config.yaml
dataset: "regions of photos with short descriptions (Visual Genome)"
horizontal_flip: true
norm: "rmsnorm"
activation: "swiglu"
bias: "all"
layers: 12
shampoo_beta: 0.95
lr_schedule: "cosine_restarts"
weight_decay: 0.1
adamw_weight_decay_other_params: 0
Rows from block 8 of a small multi-label image tagger, named by matrix and row number. Rows with one number belong to one neuron. Each number is 200 + 20 x the weight over its row's rms, rounded and kept within 0 to 999. All counts start at 0.
After each neuron's rows are labels from the 100 images, of 14976, where the neuron reaches its largest size: "patch colour" is the nearest of a few named colours to the mean colour under the peak. Only what is clearly more common there than usual is listed. The data: regions of photos with short descriptions (Visual Genome). In brackets: how many of the 100, against the usual share in percent.
# gate: MLP gate (model.blocks.8.mlp.gate.weight, 512x256), inputs 215-255
# fc1: MLP up (model.blocks.8.mlp.fc1.weight, 512x256), inputs 215-255
# fc2: MLP down (model.blocks.8.mlp.fc2.weight, 256x512, transposed), outputs 215-255

gate.209,180,162,205,178,201,199,196,226,186,202,169,234,227,223,224,234,233,201,179,210,228,177,227,221,208,205,203,182,181,208,194,235,176,222,199,182,191,201,222,181,206
fc1.209,202,241,223,182,172,213,168,152,204,234,208,209,193,195,228,204,170,194,187,215,193,194,203,209,231,175,166,162,194,172,227,177,213,200,210,200,229,186,169,182,190
fc2.209,188,200,198,234,183,184,203,174,224,221,189,165,196,166,205,230,176,193,227,215,200,213,248,198,196,211,209,183,184,200,190,218,197,199,198,201,207,174,189,230,239
patch colour: pink (25 vs 9.1)

gate.285,199,179,210,220,205,190,190,189,209,182,197,203,235,191,200,193,213,219,244,208,189,228,178,184,193,216,207,193,207,188,146,161,217,196,234,171,189,242,234,220,210
fc1.285,233,187,181,185,215,163,188,164,189,166,154,172,216,190,212,153,193,190,211,221,210,201,195,216,181,199,222,188,191,227,188,182,205,201,207,215,184,245,183,236,190
fc2.285,185,177,179,205,186,166,182,217,216,182,191,199,229,188,189,137,171,171,197,189,165,174,196,223,181,209,175,157,218,200,221,180,219,196,230,193,179,166,176,187,198
patch colour: white (27 vs 4.7)

gate.321,217,207,207,195,206,186,186,227,182,215,236,182,192,193,184,183,228,195,203,201,179,195,185,192,215,208,203,219,182,218,219,197,202,195,182,210,187,196,244,168,212
fc1.321,203,213,184,193,211,167,207,212,204,199,202,194,174,232,203,186,171,197,199,193,213,217,198,204,214,226,170,197,199,226,202,165,218,217,176,212,206,188,186,187,235
fc2.321,215,217,219,184,198,212,182,202,187,184,194,222,239,176,208,169,152,170,231,208,166,172,196,230,209,205,192,183,183,183,186,162,207,190,219,209,195,199,165,174,193
patch colour: white (40 vs 4.7)

gate.292,164,210,165,190,188,204,219,220,195,184,179,160,193,233,199,223,183,225,199,214,201,218,211,176,192,205,189,215,202,241,191,172,214,202,214,192,202,201,185,209,196
fc1.292,218,207,198,195,211,199,228,200,235,201,191,195,205,227,224,201,227,205,196,214,204,175,206,213,195,196,204,216,206,216,209,229,208,151,203,175,239,194,199,156,205
fc2.292,192,220,177,191,194,213,227,216,203,213,197,185,204,232,218,181,180,208,176,200,199,191,211,168,211,202,205,178,209,206,188,192,209,175,192,210,166,216,195,193,189
patch colour: cyan (54 vs 0.9)

gate.38,167,214,231,218,217,202,231,204,210,215,207,242,182,193,200,188,184,205,178,211,198,183,216,178,212,189,183,242,200,184,180,202,150,172,186,218,197,193,190,216,198
fc1.38,189,179,175,189,208,208,171,205,241,208,175,207,205,191,155,215,181,172,236,195,180,210,218,171,192,177,179,217,187,190,209,205,201,188,218,237,205,226,198,183,190
fc2.38,187,193,197,191,198,228,201,197,216,176,214,204,176,215,197,164,220,185,193,190,197,185,176,211,190,227,155,213,233,213,220,226,208,191,184,220,225,171,222,200,219
patch colour: brown (74 vs 33.7)

gate.78,224,158,205,212,190,195,220,209,218,175,165,200,175,209,195,214,189,207,161,204,181,175,231,201,208,226,201,211,198,201,183,201,207,225,205,175,230,221,188,213,198
fc1.78,187,200,220,204,195,203,223,162,194,175,189,212,194,168,215,225,175,191,186,192,205,226,213,198,160,214,194,213,222,203,213,206,176,231,198,147,189,200,212,211,195
fc2.78,156,209,219,204,208,154,204,216,203,174,177,226,221,240,184,158,209,210,216,198,172,188,178,219,188,183,207,209,188,195,200,190,188,212,247,184,208,224,225,203,197
patch colour: red (28 vs 0.7)

gate.350,214,197,177,185,189,192,182,224,197,226,182,205,166,217,233,230,182,189,218,196,189,208,226,211,214,203,149,208,188,199,219,200,216,196,235,193,187,178,178,184,178
fc1.350,198,201,207,217,215,228,222,189,201,200,192,205,212,203,211,188,202,205,242,217,153,183,172,200,199,211,198,210,215,195,181,233,189,210,163,192,195,186,205,197,171
fc2.350,173,195,226,221,195,183,191,208,217,217,191,196,195,220,228,153,225,205,232,176,182,237,206,199,191,216,208,197,180,199,187,211,210,240,219,164,216,171,203,213,204
patch colour: pink (35 vs 9.1)

gate.144,204,170,189,227,189,225,198,224,205,219,176,144,180,238,188,188,210,227,192,183,231,213,192,206,196,191,218,169,175,221,209,230,190,237,223,201,226,190,206,199,205
fc1.144,158,230,201,186,231,199,223,220,210,202,193,177,208,200,218,236,190,203,203,222,173,160,226,211,198,199,194,235,223,207,225,210,210,230,219,187,200,175,173,202,200
fc2.144,172,211,154,213,201,191,210,197,191,192,191,187,197,191,192,240,203,202,196,227,182,179,203,217,223,190,193,202,214,177,223,165,224,188,230,166,223,233,217,176,229
patch colour: red (28 vs 0.7)

gate.165,195,215,185,193,214,206,195,203,188,196,184,194,168,204,182,209,191,216,214,211,245,220,199,239,193,214,179,181,217,204,220,212,198,225,191,203,197,212,159,212,166
fc1.165,223,222,164,197,241,180,206,208,180,230,181,225,228,208,185,214,210,196,198,213,183,178,181,161,205,250,214,186,193,190,204,160,185,181,191,180,217,231,184,169,221
fc2.165,203,178,173,219,180,196,185,199,185,175,210,189,208,217,193,230,192,196,203,210,228,166,222,188,194,241,195,215,186,198,165,201,204,200,213,187,190,216,198,177,212
patch colour: cyan (30 vs 0.9)

gate.222,182,188,171,208,215,206,196,229,227,206,173,201,200,208,196,228,231,214,194,186,252,192,193,225,207,190,219,175,212,180,218,207,216,164,198,177,192,217,227,235,196
fc1.222,225,224,190,218,207,215,217,185,214,228,214,216,198,222,216,209,187,217,185,224,224,220,167,237,217,186,186,228,202,186,194,189,229,225,189,209,200,193,204,212,194
fc2.222,224,210,186,177,184,182,179,188,188,208,198,203,209,186,214,210,197,220,194,206,180,184,233,222,175,174,214,187,245,199,213,201,182,178,216,170,217,190,155,187,194
patch colour: black (29 vs 10.4)

gate.229,210,184,241,201,197,201,179,183,206,198,184,207,209,187,217,196,202,186,162,230,217,190,190,189,213,224,154,201,164,201,193,208,200,184,175,174,196,191,185,201,183
fc1.229,179,217,198,194,185,216,207,185,200,166,209,194,237,226,209,187,209,193,190,183,202,176,194,213,190,205,174,204,177,195,186,237,158,155,198,194,225,191,199,213,209
fc2.229,207,176,198,196,252,203,192,207,189,224,188,184,219,223,220,222,200,199,209,182,232,166,196,197,216,215,195,171,179,179,202,185,169,198,203,219,196,227,209,206,240
patch colour: grey (74 vs 37.3)

gate.200,191,192,199,192,189,207,208,200,197,194,196,214,207,208,185,212,180,207,192,190,217,207,207,209,194,201,199,213,208,216,189,194,198,202,207,207,210,195,201,204,166
fc1.200,198,214,219,229,195,217,211,201,220,246,228,195,188,195,182,199,245,208,226,199,181,219,192,188,179,205,203,182,240,189,163,219,200,232,194,206,200,211,217,197,213
fc2.200,202,197,173,228,235,187,205,212,211,212,216,166,158,186,222,209,235,200,246,177,174,249,177,206,187,203,184,175,226,220,174,218,219,212,209,220,200,203,212,186,211
patch colour: cyan (43 vs 0.9); green (32 vs 0.7)

gate.280,187,215,194,193,199,229,210,165,213,202,191,219,184,224,215,207,180,195,178,191,184,231,204,200,194,216,197,216,208,214,223,213,198,233,239,205,158,246,171,202,191
fc1.280,194,179,196,193,212,172,176,196,170,234,191,224,205,192,230,174,179,224,171,222,191,158,195,182,158,177,202,180,198,211,241,167,211,219,176,172,207,247,174,204,209
fc2.280,204,182,203,228,213,190,192,213,202,211,209,182,217,214,218,195,191,165,203,191,203,161,207,196,190,225,210,194,243,187,193,173,219,169,230,211,184,177,180,188,192
patch colour: grey (63 vs 37.3)

gate.478,203,214,205,164,167,216,209,213,175,206,182,193,196,226,217,193,182,201,190,199,196,223,206,194,208,189,239,190,183,232,198,185,184,184,214,224,224,203,202,183,200
fc1.478,212,225,210,179,178,205,201,212,185,227,244,197,176,225,238,225,197,210,193,211,193,203,190,221,185,188,220,188,169,203,207,182,179,182,188,207,212,193,232,169,183
fc2.478,212,205,230,207,220,203,192,255,183,177,196,224,204,202,204,165,244,175,226,184,192,241,206,192,201,220,187,181,199,186,178,214,185,201,167,213,199,174,198,213,217
patch colour: grey (64 vs 37.3)

gate.59,209,214,208,150,213,154,254,193,222,147,231,214,192,204,209,215,169,175,189,211,201,184,212,183,203,195,176,202,206,210,195,180,219,158,204,153,211,169,193,182,212
fc1.59,176,172,199,219,223,193,229,189,190,195,205,209,236,222,204,175,170,158,188,193,222,193,227,225,195,186,186,147,200,199,188,198,183,178,203,191,172,228,195,177,190
fc2.59,217,174,194,206,201,210,180,225,194,171,228,208,180,202,220,237,214,167,184,195,230,170,185,204,235,177,206,204,183,202,197,228,180,172,186,203,209,200,206,199,160
patch colour: pink (37 vs 9.1)

gate.109,199,175,201,212,216,203,201,187,219,210,172,189,167,220,217,182,188,221,162,195,212,203,212,207,204,202,195,203,183,185,189,211,195,159,229,176,211,199,161,194,209
fc1.109,196,206,219,197,210,198,182,192,174,195,242,221,217,187,153,208,222,190,215,180,197,224,181,174,208,208,203,193,202,203,183,189,204,220,173,191,204,213,253,198,165
fc2.109,190,192,211,172,213,195,214,208,216,209,218,195,182,198,199,189,192,221,184,248,214,198,205,202,178,185,229,207,214,186,196,207,213,182,205,173,177,210,190,198,218
patch colour: cyan (25 vs 0.9)

gate.260,197,186,240,211,219,185,194,184,203,182,216,222,236,208,203,207,209,223,181,192,195,185,182,197,224,223,179,219,228,172,190,199,221,177,211,195,161,173,193,201,203
fc1.260,198,194,184,170,230,208,218,183,176,192,205,232,188,177,173,189,190,148,181,191,224,252,186,195,200,206,177,210,180,223,232,190,172,202,180,187,189,212,229,194,200
fc2.260,196,213,224,222,227,189,176,185,209,202,258,178,233,209,210,169,259,195,162,219,199,201,200,212,206,205,217,202,163,195,230,207,199,205,171,245,222,215,191,166,215
patch colour: grey (63 vs 37.3)

gate.447,215,196,185,164,205,184,203,166,232,223,208,216,195,192,209,163,191,183,187,238,204,203,176,197,200,231,229,174,181,189,196,201,197,163,195,185,181,212,221,172,187
fc1.447,203,161,182,174,231,202,178,198,211,185,184,172,197,186,198,218,219,187,193,202,212,208,201,173,182,188,193,189,180,173,232,207,189,220,206,224,237,198,198,203,212
fc2.447,213,182,224,227,164,183,185,224,251,187,201,209,204,199,225,193,239,177,204,201,208,179,207,180,198,178,208,216,195,232,174,205,214,197,195,199,205,202,183,216,201
patch colour: pink (29 vs 9.1); white (28 vs 4.7)

gate.493,237,208,187,195,196,216,187,211,210,187,187,220,170,186,197,187,160,201,208,197,183,185,188,180,208,242,227,188,202,199,195,214,201,166,215,232,204,237,186,198,161
fc1.493,191,203,210,205,204,200,173,188,219,194,222,193,213,184,198,199,184,213,198,214,206,172,221,206,192,187,177,214,189,208,170,188,209,216,203,178,182,177,202,181,222
fc2.493,196,167,198,183,196,162,191,223,206,192,216,200,220,178,206,201,196,205,201,168,194,187,190,186,197,194,199,194,192,153,166,216,188,201,196,190,234,162,193,210,197
patch colour: grey (69 vs 37.3)

gate.274,197,208,190,218,211,187,191,195,192,202,191,246,196,209,164,176,198,234,188,209,212,194,191,183,182,243,180,206,203,226,218,196,237,194,186,209,165,208,215,244,192
fc1.274,215,209,201,212,200,165,171,196,218,237,202,209,202,203,190,200,196,214,232,208,194,200,201,206,211,162,245,182,207,165,174,183,220,224,228,225,219,212,198,219,194
fc2.274,165,223,198,172,190,164,212,174,199,241,207,210,207,171,181,186,233,238,187,186,201,172,195,187,220,193,247,202,213,211,241,221,176,175,171,197,213,204,179,208,184
patch colour: cyan (34 vs 0.9)

gate.341,228,177,218,173,195,212,181,214,214,197,182,187,206,215,216,239,201,213,257,187,202,192,190,184,175,221,209,208,215,170,239,215,204,195,210,176,185,189,164,189,211
fc1.341,204,190,213,188,224,208,221,230,185,188,143,199,181,201,232,171,210,179,246,196,183,194,207,160,222,214,161,189,201,193,208,177,228,198,186,191,166,182,203,233,196
fc2.341,201,213,233,215,187,173,177,222,213,192,205,220,176,200,188,212,159,180,183,212,176,181,190,191,231,181,194,226,177,195,221,233,215,193,233,223,186,177,197,179,223
patch colour: orange (28 vs 1.4)

gate.63,205,217,171,195,160,174,191,215,207,226,182,221,172,182,173,184,172,247,177,203,215,159,231,177,178,223,199,186,202,235,215,212,183,197,200,219,207,239,186,199,210
fc1.63,182,170,232,196,215,219,162,185,216,232,224,184,193,176,189,157,202,220,211,176,230,192,228,208,225,218,177,206,235,184,183,221,185,214,206,191,227,171,191,192,215
fc2.63,197,214,238,196,233,190,160,200,162,203,238,197,175,194,191,212,178,188,196,205,201,221,195,220,182,180,193,231,200,170,222,212,193,181,175,208,239,202,167,197,216
patch colour: white (41 vs 4.7)

gate.300,235,167,165,206,182,183,182,215,187,198,249,199,147,250,225,229,179,206,188,192,211,188,181,241,220,194,213,207,172,227,188,209,161,222,180,216,174,190,194,192,202
fc1.300,187,186,198,228,187,197,198,210,201,189,211,190,149,205,215,203,173,192,198,234,197,202,193,218,215,198,210,211,171,200,158,190,208,236,215,227,190,216,139,192,231
fc2.300,223,198,214,183,223,209,206,182,189,217,181,206,203,195,189,229,204,226,197,203,209,201,194,209,227,203,208,223,196,209,186,193,170,177,223,208,184,179,185,209,214
patch colour: green (46 vs 0.7)

gate.338,210,202,170,209,205,184,196,195,235,222,175,196,206,223,206,195,196,185,217,215,199,201,214,218,215,199,218,194,224,183,216,232,207,198,209,196,179,200,180,172,220
fc1.338,163,179,233,181,199,188,237,173,166,175,207,180,182,191,202,199,171,210,192,179,212,221,183,184,205,185,185,194,195,195,195,171,185,202,195,188,234,197,229,229,180
fc2.338,212,205,182,196,184,180,220,199,203,212,171,185,184,207,197,176,181,205,209,257,179,183,199,197,190,201,203,177,200,171,200,211,206,203,226,183,211,229,188,167,237
patch colour: black (26 vs 10.4)

gate.298,174,182,220,215,171,185,210,196,191,230,198,192,192,199,183,178,165,212,192,208,221,202,170,204,204,222,213,184,219,193,185,175,197,253,194,183,214,194,201,175,189
fc1.298,194,178,169,166,223,221,196,223,182,188,189,219,199,179,216,226,205,191,223,210,195,215,220,192,198,167,209,220,211,200,229,243,182,215,199,205,198,212,194,248,204
fc2.298,184,193,219,178,181,209,219,206,195,224,187,222,199,201,221,206,212,166,220,188,229,211,215,206,202,172,227,210,174,173,153,202,263,224,164,203,228,187,244,181,229
patch colour: orange (25 vs 1.4)

gate.134,222,207,199,195,213,220,212,223,218,197,234,202,201,220,221,223,203,210,201,159,201,201,208,186,217,181,201,207,204,194,165,213,173,200,208,198,214,183,222,237,157
fc1.134,203,203,230,199,211,226,207,232,201,208,186,187,223,227,223,203,237,195,208,181,202,213,183,170,195,203,183,205,200,197,204,231,190,192,209,164,166,189,211,227,204
fc2.134,206,212,176,213,168,205,214,223,213,202,216,216,201,220,248,186,180,222,221,198,160,188,220,174,227,203,234,146,180,209,172,214,213,182,170,199,199,203,183,212,229
patch colour: cyan (44 vs 0.9)

gate.114,180,188,222,192,196,199,187,217,230,218,199,190,181,201,161,147,189,208,238,197,191,211,210,205,195,206,218,195,227,194,180,242,200,185,198,216,196,211,163,206,175
fc1.114,187,221,188,211,194,201,214,176,174,179,221,210,205,199,225,232,196,233,190,171,199,210,218,218,218,208,188,237,185,207,165,198,222,205,172,207,203,177,196,205,216
fc2.114,195,199,230,189,226,197,203,223,204,200,237,210,230,192,202,221,198,237,180,203,196,219,205,220,202,218,195,214,190,190,187,203,175,195,194,214,205,198,222,201,196
patch colour: white (47 vs 4.7); pink (28 vs 9.1)

gate.320,174,220,182,181,203,214,233,208,181,202,197,188,198,214,167,207,183,217,189,225,212,199,204,211,196,182,199,191,200,208,180,204,194,198,205,192,223,198,206,211,173
fc1.320,216,231,225,216,165,225,206,209,203,171,195,218,220,190,168,218,181,192,228,198,163,221,205,214,171,194,223,188,255,198,177,206,229,241,195,205,204,248,214,212,224
fc2.320,219,177,199,190,203,188,209,219,218,195,220,219,183,211,197,178,210,179,228,152,219,209,197,213,218,209,198,232,228,217,210,180,192,210,198,218,216,176,197,192,215
patch colour: cyan (56 vs 0.9)

gate.224,224,218,204,218,193,154,202,191,229,196,206,223,229,204,168,221,164,199,203,185,200,174,203,191,222,194,223,216,199,218,173,184,214,198,182,222,211,204,204,215,209
fc1.224,186,196,206,231,182,218,199,177,183,257,211,162,212,190,189,165,206,200,200,249,185,220,183,202,206,220,201,184,213,212,189,204,211,188,274,176,197,169,204,202,164
fc2.224,218,203,175,218,204,227,212,188,200,253,184,196,169,189,196,218,169,185,194,211,188,217,189,154,203,187,235,198,219,225,219,210,224,192,223,224,225,244,211,193,199
patch colour: green (46 vs 0.7)

gate.201,215,144,194,189,233,213,196,202,237,212,204,173,172,219,186,210,198,215,198,191,202,226,234,212,177,209,161,179,194,181,184,249,182,204,206,186,211,217,209,186,193
fc1.201,209,225,186,185,179,228,186,219,202,224,199,210,177,214,226,227,201,177,217,174,223,208,214,229,188,209,237,240,209,200,211,195,232,137,212,196,196,226,198,199,177
fc2.201,195,229,193,202,216,168,194,238,155,222,187,180,201,227,203,161,229,213,205,201,196,219,209,233,211,257,200,181,182,234,186,211,231,191,201,240,198,196,219,217,219
patch colour: white (33 vs 4.7)

gate.139,192,176,204,168,232,175,209,213,185,179,197,173,198,175,221,179,181,239,209,206,201,204,241,210,206,173,169,201,200,178,203,202,188,177,208,178,181,204,230,226,229
fc1.139,188,183,180,214,167,188,205,184,212,237,192,250,199,207,195,200,192,213,171,232,169,208,203,213,189,205,177,179,194,205,235,207,208,206,238,228,179,217,172,224,212
fc2.139,213,229,174,201,170,216,203,147,194,198,177,243,189,225,167,242,194,206,198,194,171,199,176,209,204,202,206,224,207,174,196,187,159,191,198,218,206,200,215,189,191
patch colour: white (32 vs 4.7)

gate.268,179,158,196,202,194,197,236,202,198,199,194,197,214,194,207,188,195,194,157,184,155,179,195,192,205,170,168,193,216,208,229,212,186,203,185,176,206,184,212,184,199
fc1.268,178,228,208,205,188,177,194,196,205,186,213,215,217,236,206,167,214,253,212,194,238,166,198,243,202,183,227,202,179,203,204,226,199,173,209,192,196,177,194,196,203
fc2.268,182,197,249,203,252,177,188,155,253,184,213,184,215,227,202,193,238,206,181,217,221,212,195,189,126,196,206,200,186,189,191,201,172,193,181,217,184,206,185,218,216
patch colour: red (27 vs 0.7)

gate.432,198,175,206,179,189,194,199,201,169,192,197,236,195,180,172,157,209,231,174,180,225,156,218,201,179,191,165,202,201,229,204,207,196,187,174,201,189,221,199,213,187
fc1.432,203,196,172,201,229,173,189,195,230,188,176,180,201,212,159,225,214,214,191,205,233,190,221,167,195,228,170,195,219,247,226,211,183,184,170,197,220,222,197,177,198
fc2.432,191,189,231,244,179,222,199,234,197,209,213,198,193,182,211,223,165,193,217,213,202,235,181,225,213,206,163,222,163,202,166,209,202,182,189,207,233,191,227,200,229
patch colour: black (55 vs 10.4)

gate.411,178,178,196,185,182,190,206,217,144,216,175,198,226,210,184,192,223,194,195,200,182,200,206,221,223,189,183,215,189,178,212,206,203,234,234,219,199,227,197,179,173
fc1.411,183,231,193,175,183,187,199,201,156,218,254,186,177,178,193,195,211,224,192,184,182,187,213,234,182,171,168,212,216,189,165,208,198,231,229,212,177,203,186,195,171
fc2.411,179,211,186,186,217,215,193,227,209,215,197,214,212,230,213,207,190,232,210,213,241,229,209,201,194,215,208,198,223,193,203,247,197,216,188,192,190,189,209,202,209
patch colour: pink (54 vs 9.1)

gate.178,202,164,213,221,167,173,175,197,186,200,187,232,212,180,217,213,200,151,208,184,223,173,219,204,220,207,176,199,161,167,200,203,204,190,234,181,159,189,207,223,226
fc1.178,207,174,213,189,179,219,159,207,204,214,217,193,233,192,228,222,215,177,189,186,232,155,159,219,187,192,184,192,185,185,236,195,182,204,219,183,202,218,199,173,206
fc2.178,197,224,192,213,200,175,206,178,203,199,193,234,223,168,208,221,177,225,158,163,190,214,226,195,201,197,193,204,205,214,175,193,198,207,182,228,215,209,204,199,172
patch colour: red (32 vs 0.7)

gate.482,194,169,232,167,202,205,202,206,210,218,224,196,210,191,187,177,196,220,191,209,218,167,198,195,210,221,226,240,212,217,190,176,209,235,198,201,242,204,200,181,215
fc1.482,223,189,217,211,197,177,173,209,221,212,171,170,167,178,216,181,175,216,179,179,206,211,238,176,213,173,185,173,183,228,196,188,210,211,217,186,202,216,235,204,185
fc2.482,217,206,183,167,213,226,178,186,187,189,218,210,222,178,177,211,182,210,190,196,202,216,199,175,178,236,205,210,186,180,218,221,204,189,197,196,202,206,172,211,235
patch colour: grey (63 vs 37.3)

gate.257,188,211,186,209,190,218,242,189,196,187,205,207,193,217,219,209,175,222,183,189,199,195,185,228,195,235,198,217,210,182,215,161,194,171,204,191,220,182,207,198,151
fc1.257,224,225,201,178,188,231,195,202,170,174,221,250,220,217,233,232,176,230,183,211,180,166,181,238,184,190,172,217,223,188,172,199,167,184,220,207,216,201,225,165,194
fc2.257,218,218,181,209,216,192,146,226,178,215,216,207,211,202,229,197,204,170,244,186,198,195,192,187,247,187,187,163,201,186,228,226,211,199,215,177,219,204,214,228,190
patch colour: grey (63 vs 37.3)

gate.91,222,224,193,212,207,201,220,188,200,145,200,223,159,195,201,178,190,220,202,169,163,229,220,182,211,177,209,196,212,188,192,186,219,167,191,216,187,159,200,193,193
fc1.91,204,191,212,182,176,234,216,191,225,219,205,207,203,202,203,218,204,200,183,200,198,213,194,193,220,244,178,226,232,218,233,197,205,209,197,194,215,236,176,184,179
fc2.91,166,201,249,208,211,187,205,183,204,201,205,197,171,192,185,193,193,192,209,231,212,185,196,203,198,194,197,171,188,175,189,218,239,179,197,218,221,211,195,185,204
patch colour: cyan (30 vs 0.9)

gate.22,191,207,189,190,207,204,224,196,192,187,201,200,199,201,193,216,197,204,207,186,217,201,208,211,171,192,197,209,205,203,199,191,191,202,192,210,208,206,200,196,178
fc1.22,225,174,218,177,236,200,197,190,172,214,194,213,222,216,206,222,188,181,172,236,219,188,184,136,178,222,205,228,173,226,186,155,202,203,226,226,204,215,192,203,190
fc2.22,197,205,229,195,172,134,200,196,182,214,183,207,222,221,177,223,200,206,193,218,229,193,206,202,169,205,209,220,178,183,177,156,218,198,231,219,199,191,187,209,221
patch colour: red (47 vs 0.7)

gate.368,201,241,199,221,224,208,212,219,193,183,234,198,207,207,189,214,201,204,199,200,212,216,176,200,175,213,207,240,221,217,200,185,194,233,184,214,185,228,222,183,195
fc1.368,216,225,218,189,211,225,199,187,217,238,169,155,199,228,200,203,212,193,157,179,210,206,196,238,195,224,177,193,215,208,190,207,208,173,159,236,164,186,196,205,231
fc2.368,196,241,202,208,190,191,196,214,172,198,181,191,220,199,204,225,216,178,193,236,183,224,212,175,209,228,183,183,180,182,232,164,225,199,232,222,186,183,241,222,196
patch colour: brown (70 vs 33.7)

gate.210,200,189,219,228,181,190,198,209,188,222,229,188,152,219,177,257,215,176,209,225,180,186,183,182,214,190,204,193,174,214,187,204,202,216,172,208,187,199,185,205,219
fc1.210,200,193,190,201,187,189,187,277,202,198,221,197,186,184,224,225,196,208,169,217,214,192,205,235,185,225,183,212,174,149,187,167,203,182,185,201,181,201,168,209,183
fc2.210,196,213,206,204,178,190,205,242,217,201,195,196,200,191,203,175,192,200,209,201,182,203,176,202,203,193,193,208,195,197,193,193,185,213,198,220,216,201,211,220,197
patch colour: green (32 vs 0.7)

gate.428,214,216,207,208,230,221,231,179,199,231,180,169,217,171,225,184,214,186,167,195,189,200,224,195,193,228,187,159,241,218,187,191,168,216,224,208,163,228,202,190,192
fc1.428,203,187,200,206,200,194,201,171,178,215,219,224,186,170,197,213,176,197,203,184,197,205,208,166,211,213,202,212,193,213,196,201,200,241,190,198,228,187,165,178,166
fc2.428,179,208,177,185,180,155,176,244,208,189,188,177,179,195,159,220,165,191,211,229,178,211,192,164,180,204,205,208,186,211,172,221,211,214,188,182,204,198,202,212,203
patch colour: white (29 vs 4.7)

gate.104,187,185,171,228,175,162,194,205,216,205,152,245,239,207,200,168,200,200,181,209,220,209,197,176,222,179,184,222,194,195,197,179,228,239,179,188,183,222,220,207,212
fc1.104,187,213,180,209,169,205,164,207,202,194,173,235,217,216,215,162,203,200,240,202,216,209,204,174,188,196,183,207,172,148,201,195,215,225,209,189,215,190,193,220,201
fc2.104,168,231,202,184,188,169,187,213,223,193,183,190,175,194,222,202,191,214,212,216,190,225,211,184,210,238,176,195,199,222,227,175,197,207,248,214,224,234,193,159,184
patch colour: grey (62 vs 37.3)

gate.373,188,172,188,227,196,218,181,220,205,194,208,204,185,211,188,205,218,181,229,172,208,183,231,182,190,223,168,205,200,192,210,190,184,255,206,185,219,203,206,221,196
fc1.373,148,239,184,223,179,205,214,216,210,192,175,189,202,209,189,196,183,223,226,179,169,173,225,194,191,205,199,188,197,202,184,205,212,196,210,205,206,183,236,181,202
fc2.373,199,220,204,191,204,217,220,201,201,178,226,199,180,178,204,202,188,195,211,189,218,214,193,197,202,193,169,211,197,227,200,204,180,214,186,194,189,240,194,210,209
patch colour: red (33 vs 0.7)

gate.218,198,184,197,175,214,192,224,195,210,187,188,204,220,221,172,186,205,190,243,196,211,216,222,221,187,212,199,191,207,188,194,207,168,228,252,189,203,202,239,211,212
fc1.218,193,179,176,220,208,210,193,200,175,241,210,169,225,194,205,170,214,218,180,180,189,188,209,192,189,192,196,182,191,176,214,196,195,253,193,219,171,173,176,212,219
fc2.218,208,206,196,204,212,206,197,212,209,222,194,220,228,153,208,192,200,220,189,230,217,219,136,187,211,200,184,184,208,182,231,174,178,231,208,261,188,172,208,188,176
patch colour: orange (37 vs 1.4)